From a checkpoint of a small image classifier: activation silu, 34.3 epochs.
Rows from block 5, named by matrix and row number. Rows with one number belong to one channel. Each number is 500 + 25 x the weight over the matrix's rms, rounded and kept within 0 to 999. All counts start at 0. Numbers have three digits each.
# p10: first pointwise conv (model.blocks.5.p1.0.weight, 120x120x1x1), inputs 0-119
# p20: second pointwise conv (model.blocks.5.p2.0.weight, 120x120x1x1, transposed), outputs 0-119
p10.6:517492546534482464494521507491518520511510537532550496477480500513466486499452494512497513463532487519478478521524519500493482586468459501462493479518450472446534479485506505528517477532489508494493533483485515472506500514536472541506539558523471464476532485509488484478485517484498505518537497502517480528483503483533524517500485477507467481502482532468488502
p10.7:555505526516527514506506491481535526517557494542488514522502493483494509486488481526449501455508542490481470523494474516482491479455500544508473456494514537479532486495518469487487465507520477464506502487533515477523513553477518493486463501453490513525510461499489522535502505526500524488542502511479525437446523482491546487471485495475486473537471457527459504
p10.8:533519456492495520503536493453519498474509491438497497498519505495500495521497488502533540519473470482497550509490509456465518518501460453535517469498492500456517538501570513498496538480464489498493491510508477479479537452466521486510479494494504543510446499491554450510490519501516480513479522521512470541475516522486498509471501487524485532531498467475513506
p10.9:565456497490510516504519469495486492429480542478514478522505465504472505480498496498529471509529491528506507490523521478555480498497515486493474501501493457484530501511493504501476508479487494467498474502518449518478519494477517448481459487478527491467485495468506493453477473497507529524495472512484495546473457484498486499523493496444502483489508453471531486
p10.10:509514538536474516465515490481542472511562545481479469493533492479480505456503451508504485473524499519479507503486485510517498530547453540525475504481453525472542558496543482445522476453486511525525518509530499433507490513478491545475508529513466479520505546511471466520521521494473514504497497516470534523523500495495488460498491495520486529501509593506516506
p10.11:470494526454485548486509505488500524496483510474496506515501490474495442512509527469479512454490515536479530502492526491495458489506503497460483542523477473501473482504485507508516497469478493476538456512502461457510516488474510482476490472510501493504502546448520486540477507544558490470497512539518510525467480467485525496471545546520530497501483526509487494
p10.12:579463524501453525464508471488460510491558513505484502483477527522556483526489487504501484470471491492529513474519501484500477480465511473464520495452505503527504511464489501512526506475497495474508459440494482477579519472523536508474486469538511456485490486476479486533509522493491505505524479489539517498512553459467565534490484474539499476489527532487496488
p10.13:522505503482475504489440484515469518503528495490471503547520521467481510498472503480526488543506490468496499456510501497507526517462489545537499485535510550509471563519529475468453502498492506534519499491595502479495483506485495492505437498512482483525523513481476491493484466504486466508510487487493459514518479506495510495499478455481516462489522516474459525
p10.14:474502543533528488498521479502470527491537516511510490502495484518467540543503514479516480462493494526452457486477541511509482501506488441524490479533566537495470514510517548490470482479499459486505504504516532474523537485485514538533535549520531479511501506532511492491476458501480503495505500489540532453523522485499561497534486471512474561521499459502524528
p10.15:464497493438522545489478483478579490493465513511475511511487561486528499505535537561530513474498513491456474509485495508497513488485488478503520465503533492480473495481455495492513495492542483525505543519501474517545493494488545519520518501501511478526493521529520468472511506492490486559525526543534514502487509516501497502459507457468472497522535537526526504
p10.16:500524516536499469492496502498475486492468489517476508492502500555482454487463504508496541517466492467487538495505459500527539461474530498514499548466452528487486501505488521503517418472499466477482488504481480504499500511502540463494485542492490589504479474511486527525568544499498514502462516493484476502502522477474521510486528478500528497486524496498534505
p10.17:496509508553504470473503516457522548492473472497511476462476488473497496537510498489476485575516471472511497478518492477503465478477494489489577484473480509464498501558474485460490504496462504495521468519474535522479494519493501518495523482513525546494474465482476474499508485479454479486480501485491471473500503470466507452489520475504517512470493541472479502
p10.18:498531444459520538512522476475487524482505497525477537467501523510545470487469510522508498514473499480516475509493511556469490515522473492487562517545530534481513513526506492508471472515502478536522504530533475539472480482522536508532466518501507496508495477477480482470479484508444518477433476497536460479508506445524458553504483509498554480494509490493534529
p10.19:550512479502523493471503474539527514495504478545470450551454542456485505498505471473510499471485516491551508472531546532460511494488475500508475583484466534516494494473484509488521528492486498444512508500505543482500465489518535495498470487489508508475479524510505516448466511489467470486480492475457451495501496509485509504535540449513500511462510493527583497
p10.20:471472525524499508565508499472471518497486478535474466478501541487528513499473471508487480481516510452542487497495476512547503488528525494470549509478510485507494486512470536475532516476492484489539462478489570501506518495537501516459474523489473501475483530473480511526525523509546502503479504566539508497491501469496462482522511527526467480520460467527479499
p10.21:494521482472554527570462508456490479506467490511478465502484512476499466466514519553506497516530513525508536471450504486502522527528505500512469493484471498506484488479532525527496519477527525475536492477461506556521540487481523514491469504510497523480492478491500484497504494519467480511506505499517522487487497506507514446448469495495523459453481491460579495
p10.22:517499555471546491528512462529513490493520471467480487538478495457450501467507563458472540496541516479497468476504498513509495520487495472515494515461502497503499545451487551506509494496483510513553510498486490483501498506527473501496466510564454469487483550493533479513487483518530502448493468498490478497532501506493462498468474501498475492490500502516447508
p10.23:459473460481505458495486535454440479514520522464516499536517498475493487507516478535551482498515527509529505501497501486495524500501531528547481508496498507479535501476539512478483456516460488530491538528544500463508503528493496471451484506495480488545495490502564478485498523455468525493472533501515493526460473538504489488481485480490492500512503556484503467
p10.24:484522477480482497525499463474489510529501458485565513496488512500532522496492509502464479514503500531477483466482497525451511460480527477521542445502528476483498490492543471503485462502531495536540500487500586535504493505478483513473484501490502528514501477515491536525479467477548461531503515492521483503453516475451495439515488520496461478474500480505480443
p10.25:519506528520475522569542466468465493485547541528525487478530544528521503469475488479549490504505515523533508504463482486520528532546515487498516527503500487530524500507495494509504481469477527508502477520498500482496521514493499526504458483497481501529482489496488480491472516513505514534534480490469504492461504484482537522491479495493491531522493513496498465
p10.26:476491471504493511526477487507515480485488527501475524457545535522540485519551504506511502490499461527484495537488554515546528461495483514505520478507487476505500459524509494522499532522471515531497456501522527535490502508446514514503454496479504482496509459526500470516520452492509441506515481461512457553489488499474474542498465516497512488527475452541459495
p10.27:456479459492507495489522546485538512488495480488460509482450487509501523509486470450515523536523513526571503505490497511468482433467462524522507488503467512510450472494461517511485510484499483494491503502478499538500494516472487525506490482497515473504484491494476480490471494477476494476456520491475560516511495486440540483487536500560507507481453551497516492
p10.28:474487496519477494475502503498494486478504517507516486569491487515521510490494551505499511494498502533471493536513489484472513497490493504488498518515479502548502541474485518521551537466466518514477563477472494515512470506522519477530504486494536537501518507506514511516560515523494491551494473495491471496453495516489462468467518546493478515448506469493510512
p10.29:509502496492521501471484532510546522542503498478507512526521456463499496543526518515510482476504468466505454524493475484495463496477502526489486502493483504527466503489525510482515468512521479459498478506498497505498552532512489544495492487532521505535518505487509469492476524476479491482525463443481507517554473519501456508473490481533529518528505528501466474
p10.30:453489480474557499479520471517530495499551469532544502519487421521510476485525486567510489505502507448492511542484492497512485490509483483467506467494498541552492524483465486501525511486523519513476516499493524445497472491515496459487490503504475492457505504527535570484460490451514471510463494486514481479500492480474518497516490504540532508529522480474503541
p10.31:521502467466462511497493487448506510524516486475484477522518516511530518524515500502503553461494470532532487494541492510526489502514513476546493516540518488500524525495506503490467524494541550499496502536491479530494490548511488493494540511476501505516459500482548490515528523481474481507513521522509548460544515521526523499516500507503518515467490474497525537
p10.32:507449478514581454499504542511531518489505541509483506539498520476494547484511495528475499537454501465511474489510508506509524490510493549506542490471440456495531469524526510514440492448479485475529459515510494474533543477527495484513483549514474504499461465538492473487539461552503487495483505522488484481511509476498455490469499522470542520490499483489521474
p10.33:491507475461534478467471485494508520541475488494513481483503524498464492484530482577481505472476496516512496456479524536477481542508550480515524495489477529482458496519505503557486478528505500503494471489462507543491470496479476476513528489482507527501511481492514528491549515537510475465542523526489547502527464472479491517497504499471481530466524463491465554
p10.34:499485495448483512463475440516472491526499488514462456490505477472516521530497485538474486467511459477500534465524519489507483469517500515493519555495486508492517491494474554499496518515459478473482535473468486500496496489480503537545481474518499472441448544516484561533514560502494476525524485492506462484514481518492496462481518518461509459486507512525462520
p10.35:494500505477529508518488531485480518516498536485502482513447486498523507491505494512487550519474524511495538527497535538476478501532446493496503496502470489478506506487479513521492544518513500489577497507449469483529536514511493469492529500530520473514501453504473484509510525485489468481537492530554498523498482515472482497477520480484450551506563417530475507
p10.36:543473498525554497488451520461534514535495515510489529472501506515478561541501553538530491478533425497525494493502481483509497504520495496551479507509504481532539500503480515545506486537472497504489488473476483494500493506553499535523507512472498517496497503530501524505458492504449483498460493507488507522511499497466486489531515519529462513444464470497519503
p10.37:496515496494547478527465484564484479510533508466526488537461490513507500500526541493502528515479497467528532484492510504505530451485486483466507502483515500549493495470517527547509509520517518518498513477507480494547465512498468463486570516547497518459465478470465515450498488475520538492455494480502457527459491482514467477518510526516537540480533498479506516
p10.38:533484450465463477481500490507457463471520451497528493499503489517476527497527561454510483510594482499500448545496477505446510501491478492496487471484527500474493555449472516549512536486511463516536534558514451489506460528472505451508478502508458520489511529434501501522515494497532482520476534519459471515491500544476469529531523518519503528525500515475502532
p10.39:473451541457521472499495485506536497521496461521525473493482514507465483488412504488488496534482523460473504505537504472498504472543524518490469479519466511499502506505461512560505474515480496528526514540491503482525474505537508545501523515502522499490518517518506497479491523444508491497491527528499499510527470504478497526496468529538513530501496529540498500
p10.40:515545507490498518528498493463503464491497532524501511495545485446481489560522456523468476524483519480550506462545505496480487466502508493480491505487476497471504480456520522476563498515435515512494530508485503509480496497545492553497561493500495490525472530481483511517538499502471453481508536454478487485474488463495529476515478520540480510497518487487507498
p10.41:521512567505487499528524485532524497486497497486502483520493517498498558479538525507494497526467503435540462464483511482486496493510528457502546482480488457459512492531505502469506468507505516533494486499508511469496450512476451570498461524451518488495475519476497493500480502499546534472475509482503458504506494516507502524475505491515514496481467511520519513
p10.42:504517493486564527496520522509514499505519476499467498496498502504502533487517538500515511477502475505532507474531550483493469497479516502544482516482521484490482477474486514491482508478500490514507487522507529501493500493518493527493542499536520471527520502489488519534499498535522498448487483534509544517510489459470503523506520540510492562504510506479469489
p10.43:476516438452495482487526562514515527490511494495467455490459538501539497516480463491475483479495534471493511506514468501531462508487523508516473501479561474473516482451475518499482503515494491524523529485498508476553510533444481494480458529496476496481503526496519517541500514486506510505493490488530503506460457536502526484523534513485479511476515499493503486
p10.44:495478483483475490470499415506503481505473469487518521504470511491520492482492488482563508456503518487449504490516479534492511478538525485503506472485432497471489492513467494498489496499502530492472481503496479480456499499491465513483471488505517490502528483487527469473497485493478539514502493482488571480473495459511513497477520475481563503476540492490479530
p10.45:481500491482547507509468497498470502491510469535504520542490470509462499518478513482515515477546497477485513479482551497486537505438511497483522502558468503479514553495532458530475542489503489483500500470459533506510490532521469530501477462516551506505536477507515481508507538495472491510544508478548488470495562514552450477461514486503511511512497479485436498
p10.46:552533498522501476506486517488473515477513497546491525461500488502445477454508482485541514476505465487512531471532471521504541496540496484496493455516498507520507501485497500499500519484468486528476519491471505506483537489475499495436479485532479511508470471500461494492514511499515474470480490514485474481503510476505560543547516515490490503485491473555483479
p10.47:465491544468503507501512520489508495472471474480520486450492496502511510504477479511533489488494497554502466490534450515475507494510468499464492478462483486547488506463490531494517450526467476478509475503483442513492470486500457514515460514491523476479498498518527506450524505544546490530452496494519467537534471509518474499486506564514532481485534512502540459
p10.48:490512461561509507473517467519571474475493499488503452513510536506464489548508471519500511502494543525510530503521526512512522483530489498549493493514504508489520522521498491467493522528526482501507480497502500544532553490513496516497505471446507500507486501518492477491511456508524509511543523495540453471542475533499465464500478502493488470509444504492486482
p10.49:512469512487485474454511503504494472517498462499486459500510478489523512451521467527515480455486497524538495496490484533472517506493461478505489509499494527472483538492508518486516510521542492557535499488525511466446490472505541548550446483512450514536509513445469448489487513556488530526481447481506509552466474455498477479518475500477512464536463533513486562
p10.50:489498478492479507440489497490494481546502508528511524482521479516484524474527523510521489566506485504458467492477480479536495508497551500533481527474478500486524498505570471548491515504487515534514498459492513482483426493539486501496498468498479499498542472456492511514472499558503543485534477514492464520560509491502482500517456517479494492465484550494522499
p10.51:568517486490523526532489495500478480492497506500506551499507491514505484475514504483482521511452527499498503445517511540509575517432507517469494519492466505464512512513501477493535501520496503515506495492525488540485500496479484516470510495509514545504523539474531504519506491480500532495501487456506527468465484481487507567501498535475490456472544486520504500
p10.52:488494561528513504494482536504489463459478504487498491493528525487528498453499493522508474517510476494487492518517493474481478493454468509526477498475450499496485495483428500472526504487490458517520516505452488483491490459508492562503517452468477450490482520558476501557498504481513497431480517533494504497489480504493496486484483468522467510504515528490501472
p10.53:481486497495484489515516545489530515493507519513491489488531543478545496477516455514490521441537515476471459474510559498527509492469511509512500495507518513506494500534520541528499514495479521492541492549490480518529543506475508483490494517517488501507542474533481528494488480526498506471498483505508479513514526468505497464477491488495522491487506500521523493
p10.54:506483520499443472502458501485543485538490470493442478468468508486480498500496493545477487478447469541524481468495527507476499531471509525529492525508506510480483496480544517514502467499474480499492483477462480497484477462509498447518545489495478495518500516492526466474524480501474503494490501497478503515496532544564498509473531476496474538460489462462511503
p10.55:513489501494473511492463489446504494500487480473438490490513495499500492519503529484483495530523482483513517530501565511453514499484457536455475502507525505487456503513484500501450472534499475477428504516497493468459533543499513485469459537562486485470526529470495508489461503495527487514483542487473512514521494504506510479470535513505454541505500600544473533
p10.56:470503493475503505481477523489532478516540569538543503461538527517499498561467487454478534522510492509470486500539511474527505522484524472519510510485514482468522490466490507508479492511475530463488526511521482469506500501455478507509533475536503484504569555537516502491510528499479448513490522482474489532432511503503504515465539467509503548478473502508513496
p10.57:477485521526485482508483468539505494491496504532508517495514499490526543503492544510514492541496541482517472459492488502483477503554525549494461487520514493485544488492515512515466505475486513444518532505469466493536509505528522464487497536506541472516505497526492514472467533531499461454471515476452518544545514507510508487497499512465496501473484498527484478
p10.58:497491490510517500510482516498557500472466469521547522471460509447475495535521485533460521488491501464545494507541524463516450465507465478536513466507512473497506484494477503469459556528529480476529463467509492553479493483514541490493462508493534507499486495474517491531516489513504496468529534488541511481476511512501490489458541568544493504508508535525525537
p10.59:468487521484487506453486457470533504539532508467515474500505525512487493535467472470531452498504515506510508495502504496500516532453493515535499489505519523487491489478511506470459489491470507542495492537485518518457517537505536565513544526499510491492530519512537509490493488457499504478440493491500492526549499464514505491481492495507507472494489487460497449
p10.60:480528506479512496494496474515496482537517556500485486470500533488458516517524532503514516482475504484481507520509521491474491516538559538452457495529501498495509493507523502487517540515497536474493518505485484491526536483498490492492457490524468527512488503507528533494487497500512504459475503494541483526512504518523479483507511535506501541525495520455482497
p10.61:497469484469494479513493485500501496519499503514500494487495508520472469463525497537510502481486460506489527511511513484497525470525529502490458478490527482507500530497476509501478515554504491476480493496444499520500469482512509465514469492479501471529536480460542493491502531442509494511481485529475534538482502542464518510506478511465463508461501474492538470
p20.6:501497512537505520497499504515555502468469497478480514472520468455482530541493484530504479476509505470472500517513507508520456452451508480473498514504481528506489503477488474515490497504445456542469497496493480549502481492498499503517526505489465502508477473494483517533480506470518518537501530549492505477456478483516487517496505485508530498473459479492504462
p20.7:512500476510511498515512497477513518502499502461496481506506454486526522533461498519530462512492502478487474520542522489536479474494494507537506477500474529530519513503521507500522511520519505513502505486516484468553467484457497513477484492500498532449506479522495469501499520463520522510485475495467490532555538492482513500488511477511471551475514479520469472
p20.8:493497520493514476490534466468478527490527499545488494537507500433504506515502507472489487479483489515527489540547490549492496516486464516504459498551505533503486474515516445509541503486504483552509524515503480467473517512549470492559517522458494538490488454502552503532521485511483473458502519484482531500533497497547487495532463496496510529486510488481476503
p20.9:507500490522448509451520468470493507519513536515531498507565464528435482531486504528510510534567510514430507473511486503490525472488516521553482553466511495514458515485536520468486526473502516479464499527523488550448511503477498484518468465541477471516499510504513507498488508493468415486522501499539503519499461489497516482506530508466497469476480529524482476
p20.10:520483543520489489523492510493424468442513518465519522500474495544502497501524516520471482483489509532521538509462539454531501457493533497526485517540472441485494520535471500457497527462509541502481461470442476503489493431521515502519507504414542535502506498466498499545502493491539535540509500510512521454497486490502469539524518490499473490518488489466502499
p20.11:489496492504512505526518503463476504498547501512505529528522533470538489494513505517483520535512479492523515489477507497476508464517508441500500511527490518551520499508517500479483505514493519521555525460541500490500469471535485512515528536524522486515515488506497442509452449515488511467497518472496536503495529534529529441489492562537496522470480469484496509
p20.12:473501508509497472492515497495512481476550474500525500476485500476493510491520497565508528557523484542492491498528513488526485457540515526497474481557486500483507526503492505501479541497551472489490507514513527515467545531533501514524480516494468536512518534486464499525550508520472478496510488458489523514489524506531523524466475472457526476534516454493515517
p20.13:512534470504491508480458509498500487475475517532532489482528516476488506524502444492528461483478556503537494478489524502490558512457497480494495519515463491476476528546499512477542495537528546495498495518524479556467525450505488519529501505473485446553460518500544521490536524514502450468504516515493519469507552488515536481499502508512521493510487519501529503
p20.14:481546570486480592483560490500494484555504502480510500488533504475489512499523501502509516526491467450501506552461480506512476487503561484483517495501510526481517477520483475482511539515529533474491507545494503489471521535507487490527472524487515469478512504465516537499478472516477479476487513510460483526472505513489480502475468526503523525497491517593517474
p20.15:521521449499452467527468493497473501486486496492509509525470538519482479460521534524451472496478494490464459469516500502520494511482502476448524495543497510475496500523521471479543513524497501473517516527451530481535493465467484471517491494520452475537490494458486463500516440484501471472495543482491494487471456484488476486534463566560483486534452508532531518
p20.16:526504452498454498476498516534501474516481516522480479490493506503516490496525494495500483486481503543496521486499467498486444559468546525465493493511517589532459491509502505500562532548521470554490489526520489507553511464491505485465545529507563495534466512511453505504506532501501487567508471494474507519494467508495511467460491487477468485463512511462491492
p20.17:451529485488494515557499506544484471472489464468551522548493505525470528530486488536487489485466486467543470498504496482590547492540471505531485478462504572497482559470523489518490504495505463443489526495486509530473521492501477516471470529515503529496520496524512425536552498514503508487482455502469496529556499457488493564519517543529496538509503439476506460
p20.18:501487442476501480464509527499509526536526513530556490515463466513466532467568499514506493487484491485550499493483508484501535451488455488510478512483552463521491504514445536528490538443587441450493532501483451480490521492465489530443490479510507531491485539476480501518476470480491505472505489487538457483506489499500478505532503490500513499496505524477484496
p20.19:520531480527549504491494539460536533537478481464501502514510520519504494501498497483543507493518515523515520489490515514432516536506497513519548547510533487515479441508480479513496515484492499541511530503431454488490498470532499476508529495478482466534521492480504487550516522499483489507489510471500510537502507537489515499540530488489454494536500492502486469
p20.20:504518497492498508520492475490453498540492480500477518535493524518464550530478544531514494483529514491514513512473518515501522527557531542513504453509499510511469482510507490479581505503517456486508501531497490489477478523485478538505524476474520508497503509545509524487466531529477525523481504496516481539520510503506533478531478494447492474528483473480471543
p20.21:520526454513485505514517486528485502491470470482467475444477495462521517513454461475476525440518511483494481511474469477454467501481484508494513516519492550498503515434567507554514529529531493478517480488467543489471509556451507510544511504516505482492497505500496519503537472473463489504498510506450510479513512531508512492473478487505536457497515496507513520
p20.22:547502529433540460462492517518539479475516494549444483512498489485456487484485450479509514505548469478482560546512502511535527474490476579478506534509529479537530504496468467554546477503599520517544552505486470461504490487455512494490502513480477513468463489525525544511487555476523502509548500533517496484457482479481515487498463515498453497520513528521497482
p20.23:518536493489536512521493523510537497496547535489503472521487515497465543535538490486483542479461511479510485508504510509486505530495498454517509486462530499509479492525473513508547498442473496534510521478511525496543500505505541499492517484483451466470518453502483466512476488482509476517504501479509485495529532525495476438492463520502499551472503482509446519
p20.24:504514490522543498498454509450497491468485480468493451477533441508502498487530467512494510482494484496518520504523459510482517544466514498506529529460511509492504501529450526486465490527463511528464477510520527497516511479461482524511479521528485519508486510506487499463509479502512503480502485520556530473511499546502492471508484489513519487513486500509505488
p20.25:485492515506526504477488509474486485492527472495481466500500501463487504490495499485493509556490454504510538510493504503541522461477509513487457513531513472479473498507526471484524498489489485483535504527509492531515506514510535523492511525505469511489526498504491469512505517500518541507498525504473540485493500536506482531490513532517449503535493496481475544
p20.26:474492435537531509519500509458475499475525524498503462518495534515490487496525484474487476534492501504464443546497485497476478497516467502493498450503515480503479482487480545525498493494530451484502501498443460508526472482498476476517484508503476481475486476483493506523466492484452475482500524496517491500472478514513505459452481486515486531490492462455517460
p20.27:508480470492474479491421480505543462479485468488515460524532492515519496471529502511490509489505527477531546502504446513499481526513464464517475456504491509505491503514524510523511463462494483508437532439528537496484498527519513499502504443532497513531488463510505465495530495471551458464546530524504524511529492486439555549444533474484491428466479489452486509
p20.28:509517493490498497525550462461520551498478537521513512515489512544493504526470457508449487514488500496485462475505521513503522466532539501486478506471463487491502494524512490498530507500475522471550530513530471523498514521484478520497498524468510446521494482511532488477468510490458539491530488544526514536485487515517485531499489511512484523475523494523536516
p20.29:484520497535504502512490521509461493477488503509474555485485455540461455501483533518496520482542522495522486495507504508496491490516493501455497489545479515499472506466520509505478519500533518515506512553518527477497498504538472504474444492504475477513508520513511491520507504553496516500489510529476513477482512479504505512468501499477492497528540473514509506
p20.30:526455540523502497549521506475531448476528507520511536467520487497489509509498526477502512511470512494513477476459497512486492444471514518502496505504494489463498513513481466526481512494493483509490506483488466447519454512491531512513499518458486524496463520489483536464481503509517503501477483497497486519562490501519507514516515511477452482471453497498512535
p20.31:513474492503478514533503509515476512513524495470488468531488521490528521493487479516478491518492536514510499505505448494520500507477514470531485492498514514459510528509479471507502501511492549498515505480500511503534565490499498498516485494490503485512494508478539533545484473479490521503454502500491501560517500507480513476538525520483479536477504496486516476
p20.32:522500505501516526490491473525509499517497451482486511533473503479464450523508497484528548544493488464488479432523534490527484575498462480490493507509544504476508495484497507496478466498519514498510451467506502479510527489502513544509496497481436495511497478521516495472520483489509525494468500549545479477486470492490496518491456521522501478507470533458497546
p20.33:513490507525472534471468494486472495520508497525536507495504465560524464456496492486510533458469489526529523527552513487501502532458508503497500519475519507492480542527506497488524495500521500522496502505526509515486510495508515472499522473507510509478510468481493447479504504508459506526487472469508480486481528523504471517498471479482513508542492513477471493
p20.34:460508531496449509500505449541488472516466513473467481529466489488492506481476516470509537494511496496528486485527481467483510495455465471479469507507501450514424526511505534522490496485480531493462483552511537468485510507501453507511511479543527495473483503481509497530519477475515485471499511462504479459472517486486505496519501508485495508486478482476472467
p20.35:548550544494531507495498511496526504543521517529470455488503503491491483512529481526506541525501500535499501538507493535506470523490501525514472501493502537505494539547546528487492457524495512491474517504515505492508510518570525551530527567490532512475484464465501484472520481533544497519508510521543492476536482520515492494516506499516515495523517518484501495
p20.36:468502469495551505521455475534545467508513523448518515504516487504502482506524511466511512458470499564495492509510520544475489519496541466529456480538445511496496465478510463519491494509503485528480498458481498509491503467496492506488481492507498435506479505536483524505494518503518489512578534474500483501513484511503505545443493513506509504528513513500521499
p20.37:523478489525501460501482478506489542500484485540494459503512481492509480511496508489491480484469520500505504482513498507507518459501498504462454522515495480524514483514515505488487502497484511495490507548481508486479512494481512484453499472559514501483502487495509479486481533506501513549484488472544492504446480504486532495497525476502534539481503530488489504
p20.38:454526496488525518561540465434529520504513490524524570506491526529552476517580453540489540542459470458554443505492459517493485533490470550502492520483498535520491490421546502495502488529503487475499513504459470492483542556496495483490488504472487523481514477522537483491454509501515491494528497543536493552512522508520474498486479500479506529481507472506516493
p20.39:504497502474459493502481500505481539476537501490517524505546496508495522513498501489500517487469508496496536447459475472506503507510498509533525500463531508563513517503507515496505497522523499507515487525533538483464481472503484483490501539501558509489518527526487502536514501539489485499554498497518496472504522491501501533486513519509506500513505498497498512
p20.40:467566522501449458501485437514434544519501483509488505520433482504538449499500475513486523487490504504534468501524494514514478500498478491475481499466511504500462486503505526501516514507521526473498486490515471501528472494479500537533484523487465503459544513475475552514566513442496540508507507487457468501494518483477517449537453515489498485473496488489498496
p20.41:549530466529508479518502524480485446544481476513452502496521497519535513487513516488550502480542465510518472480501484480555475469449509520535521542564503477491459517513513524482510512506543500497486446481531504513502537485543523459520510538515559523480492505523494483516476460522522500447549562497541520468497501494523516474553474512508491520533591537494524470
p20.42:519527486524478521459486495454487531458472517514485549511472514478507521464478518499509491488463480503499498513497490502499523488508463498479492499511488523483508505517496502517466487488478474480481503485494506468512536496498486498468481508489494492496508503505510500499448462508505520515478463511480510511473488502533476469517508499480512506509502497535456494
p20.43:549514527487537528529504563503482503517479498539528531482491478492498497531512486509490523530539490509488537517520531519500514483532527511526501484472460512520504455510527499498507562478485515516473477532482527523501485485483512501503500514524512541501466498556523504526510536485519484514496529465482473552493527507497501477515510492502523468521494500431450511
p20.44:513512527534475526515494475504498499548509521504508490482390497507522492517510480482502485504496496492572493525470519506490515507509518512521529483514515506501502470485476537498513525499499537504502497516534504462478515500479494515530490453510490527489420474490502497455478493507477502492476501522483510495498509514432510535454465488501519511524516524502495474
p20.45:453456520526464463508510549504524522522499475476507497515492518491498537501507472493519525495444515518476498454443441514517548527454544495504477515493496506494491524518555491543542473494503529514509521499494442475529496509512499529542486514453494512505515528510481498506501489463517500495492496513504530489523513512515533519520533538536422529473500535533494550
p20.46:546493549524549481509497490544510432471529542505517530481495553498496551500454524524537507464493517500501521499528495523502492484507523478478487479517547512521512492489520462507481446509537490505508497518489517454491525508470509457465467496551514507528506509464488522486516496493468504504510460503459471507475493463490520471535535506524482500528477500505482493
p20.47:468554501504456506511502497508510508513505539501522507485509562487561565491515473501540539545480542469471464523542471479497495533518530472519480560481527500451475529532611494542470501508516514497531511452503492493503504456541537480508509497503532521509460526491496464517484480462487461520493532522466460529500517526543470470499540491527514499488471533539487539
p20.48:490514487550521559472506433505564465488446472490536450477472475536475457545520553481513518506483483491504521456479495519482499489518543527525497507490474486505468486517520513508473457466516523489488487520494563481490508489503539511481470525471512532515498504508518496475510480530482481487485454480554482469495563518480500496512496478503468480507489545495534528
p20.49:473507494511508492496489502498455487451521497498523479498505493495517495518517525474492480487473515504479530481487474467494481488461506499504520489505465501488494513479513486471522479482483525499474498509484483476553454499476500504479507478503474494504495462507525499480519505500532503495474479517563507497489501518488479506506522520500501482551439518527506468
p20.50:466445476492477490504485427515508504538504488467497529508505474452481459516474527512508522504473477509501492499511494468512472494532501498445462513479472491514488510498506542472484522513526512498562536444523545494504516540491499490493490521527481468491523543496525484494528463510533493484460516479474506446505494514506465517533496435517491456463481549482535492
p20.51:527495524525493519479534513490465515509515471552516492508509524528488511461490491511497475532543501520524535495526447521484517508520509480537516491474480494444534473484488477541508463469509502452515510474495551416513466466512519500463495509544492488527536455503512480465498492511485465519530467473479517482515479493521495510544523492533475513494502558503482514
p20.52:500479521505533493487482444533537530489476513458489476540489491537503477556518526482437524532504527490481477517499537469472459520498514455470500502532478527477531487488525491480503499509541505491490429526505485481554469465476492499538514504468496555523521527503519509497494515478522574513446506475470472495498475565519502470536505555520502514491521486488546513
p20.53:494521486504478546482505465488513497487496541486473532502477521492482460490536508479527523459493504484505504527529509478509550500482500472509514519493477532486509490530527572493540498442486527517475555510507484506533512470516536506503508508520524510526471483535483538495494526511533466539540482496523513469483538482536495511537500509507509534509541481492478473
p20.54:521478483515467490478524499549504511507491514515452472506459499477496547503495505515490498490532450517484487466502488495527481518514487531494507588527492523450474480461497506505532496469526494462494502487481511479527520437477478476507506514496475476477514511494546537506518457524468527473507467500496520542449442495489508483534503498539503482464522484469527455
p20.55:530510507470535480524495528500507508513494504457478528496510542479486555508458470487488495484467549570482465539478532503499504479518470448509506499545489487475522515564466525514519488472487528444511526517521532428513466505502522499488459494536480466503514527454524469496522489505526494552496515431487491492531495507523456564469474549491554505487521555480489556
p20.56:476533476540534565493511468506488493519512497497470508447506479473479513483474490456514509479510524504503510504549529491505516500458463518477498493483482497480492491524512526542477495506469504510455438520484527516471494477504499496511515512519508504526502490526501536521512506474510459488482511471465515494503511516548513495516510514505541531470481544510495468
p20.57:500492498505515512519511505524519513494460511475476478529495510518529492478533482500466527558467495456486477483540517541522526472509474454521523527467511514472464526460517477486466515547529488506513518512542522454500395478503538485465499528493477449519487537506572539527500497481522464545495470526497489517527479522553519529463527547486517517489501501499524496
p20.58:525488558501518552451465466505502456483497437433504502531486533546497494512508500552503491493477536471528510459512514507505518541492533509491505489507500474525488461501495532528499475465508472487464510513508478507524479574518502483533505517498523515550516489506531522546517504504502494467530448465508481499449487509462511503495535507485474531533463489453541468
p20.59:504537512490488472476470511498459512527498492507481535476498570499459526477481534516525489501460489477495545453473511499475534569512538530501501485494493486505504474510507471479500538523549489489516473526493536507503520497531496478498535489452509501475493523508445449463509484477492495470517516513546454461541492455513547492480512544481509465493537493493500493
p20.60:509535477462495471476523516499528499493482519482520535508485451531552505482514526468459485491527448529526498518470519527484506494531482507482512507511502541457501510535469492486488477508505507496497494549462509461474485490480486479519500480479499509460517459486470507500466447520484468502524445504504485517493506497455484469484498463468469489515494456493503479
p20.61:463513482469497482510499455487535496501483573503542488457480480454484542535526529464475498552499471471475547474501514527519521477483504503462501526506516475492536496433529464491469512504522474519516510511480521558518491492481497501499518507471473527527505494477511476512527510527514468482505457531488520554501480490502486524555491519503481505450551465535513484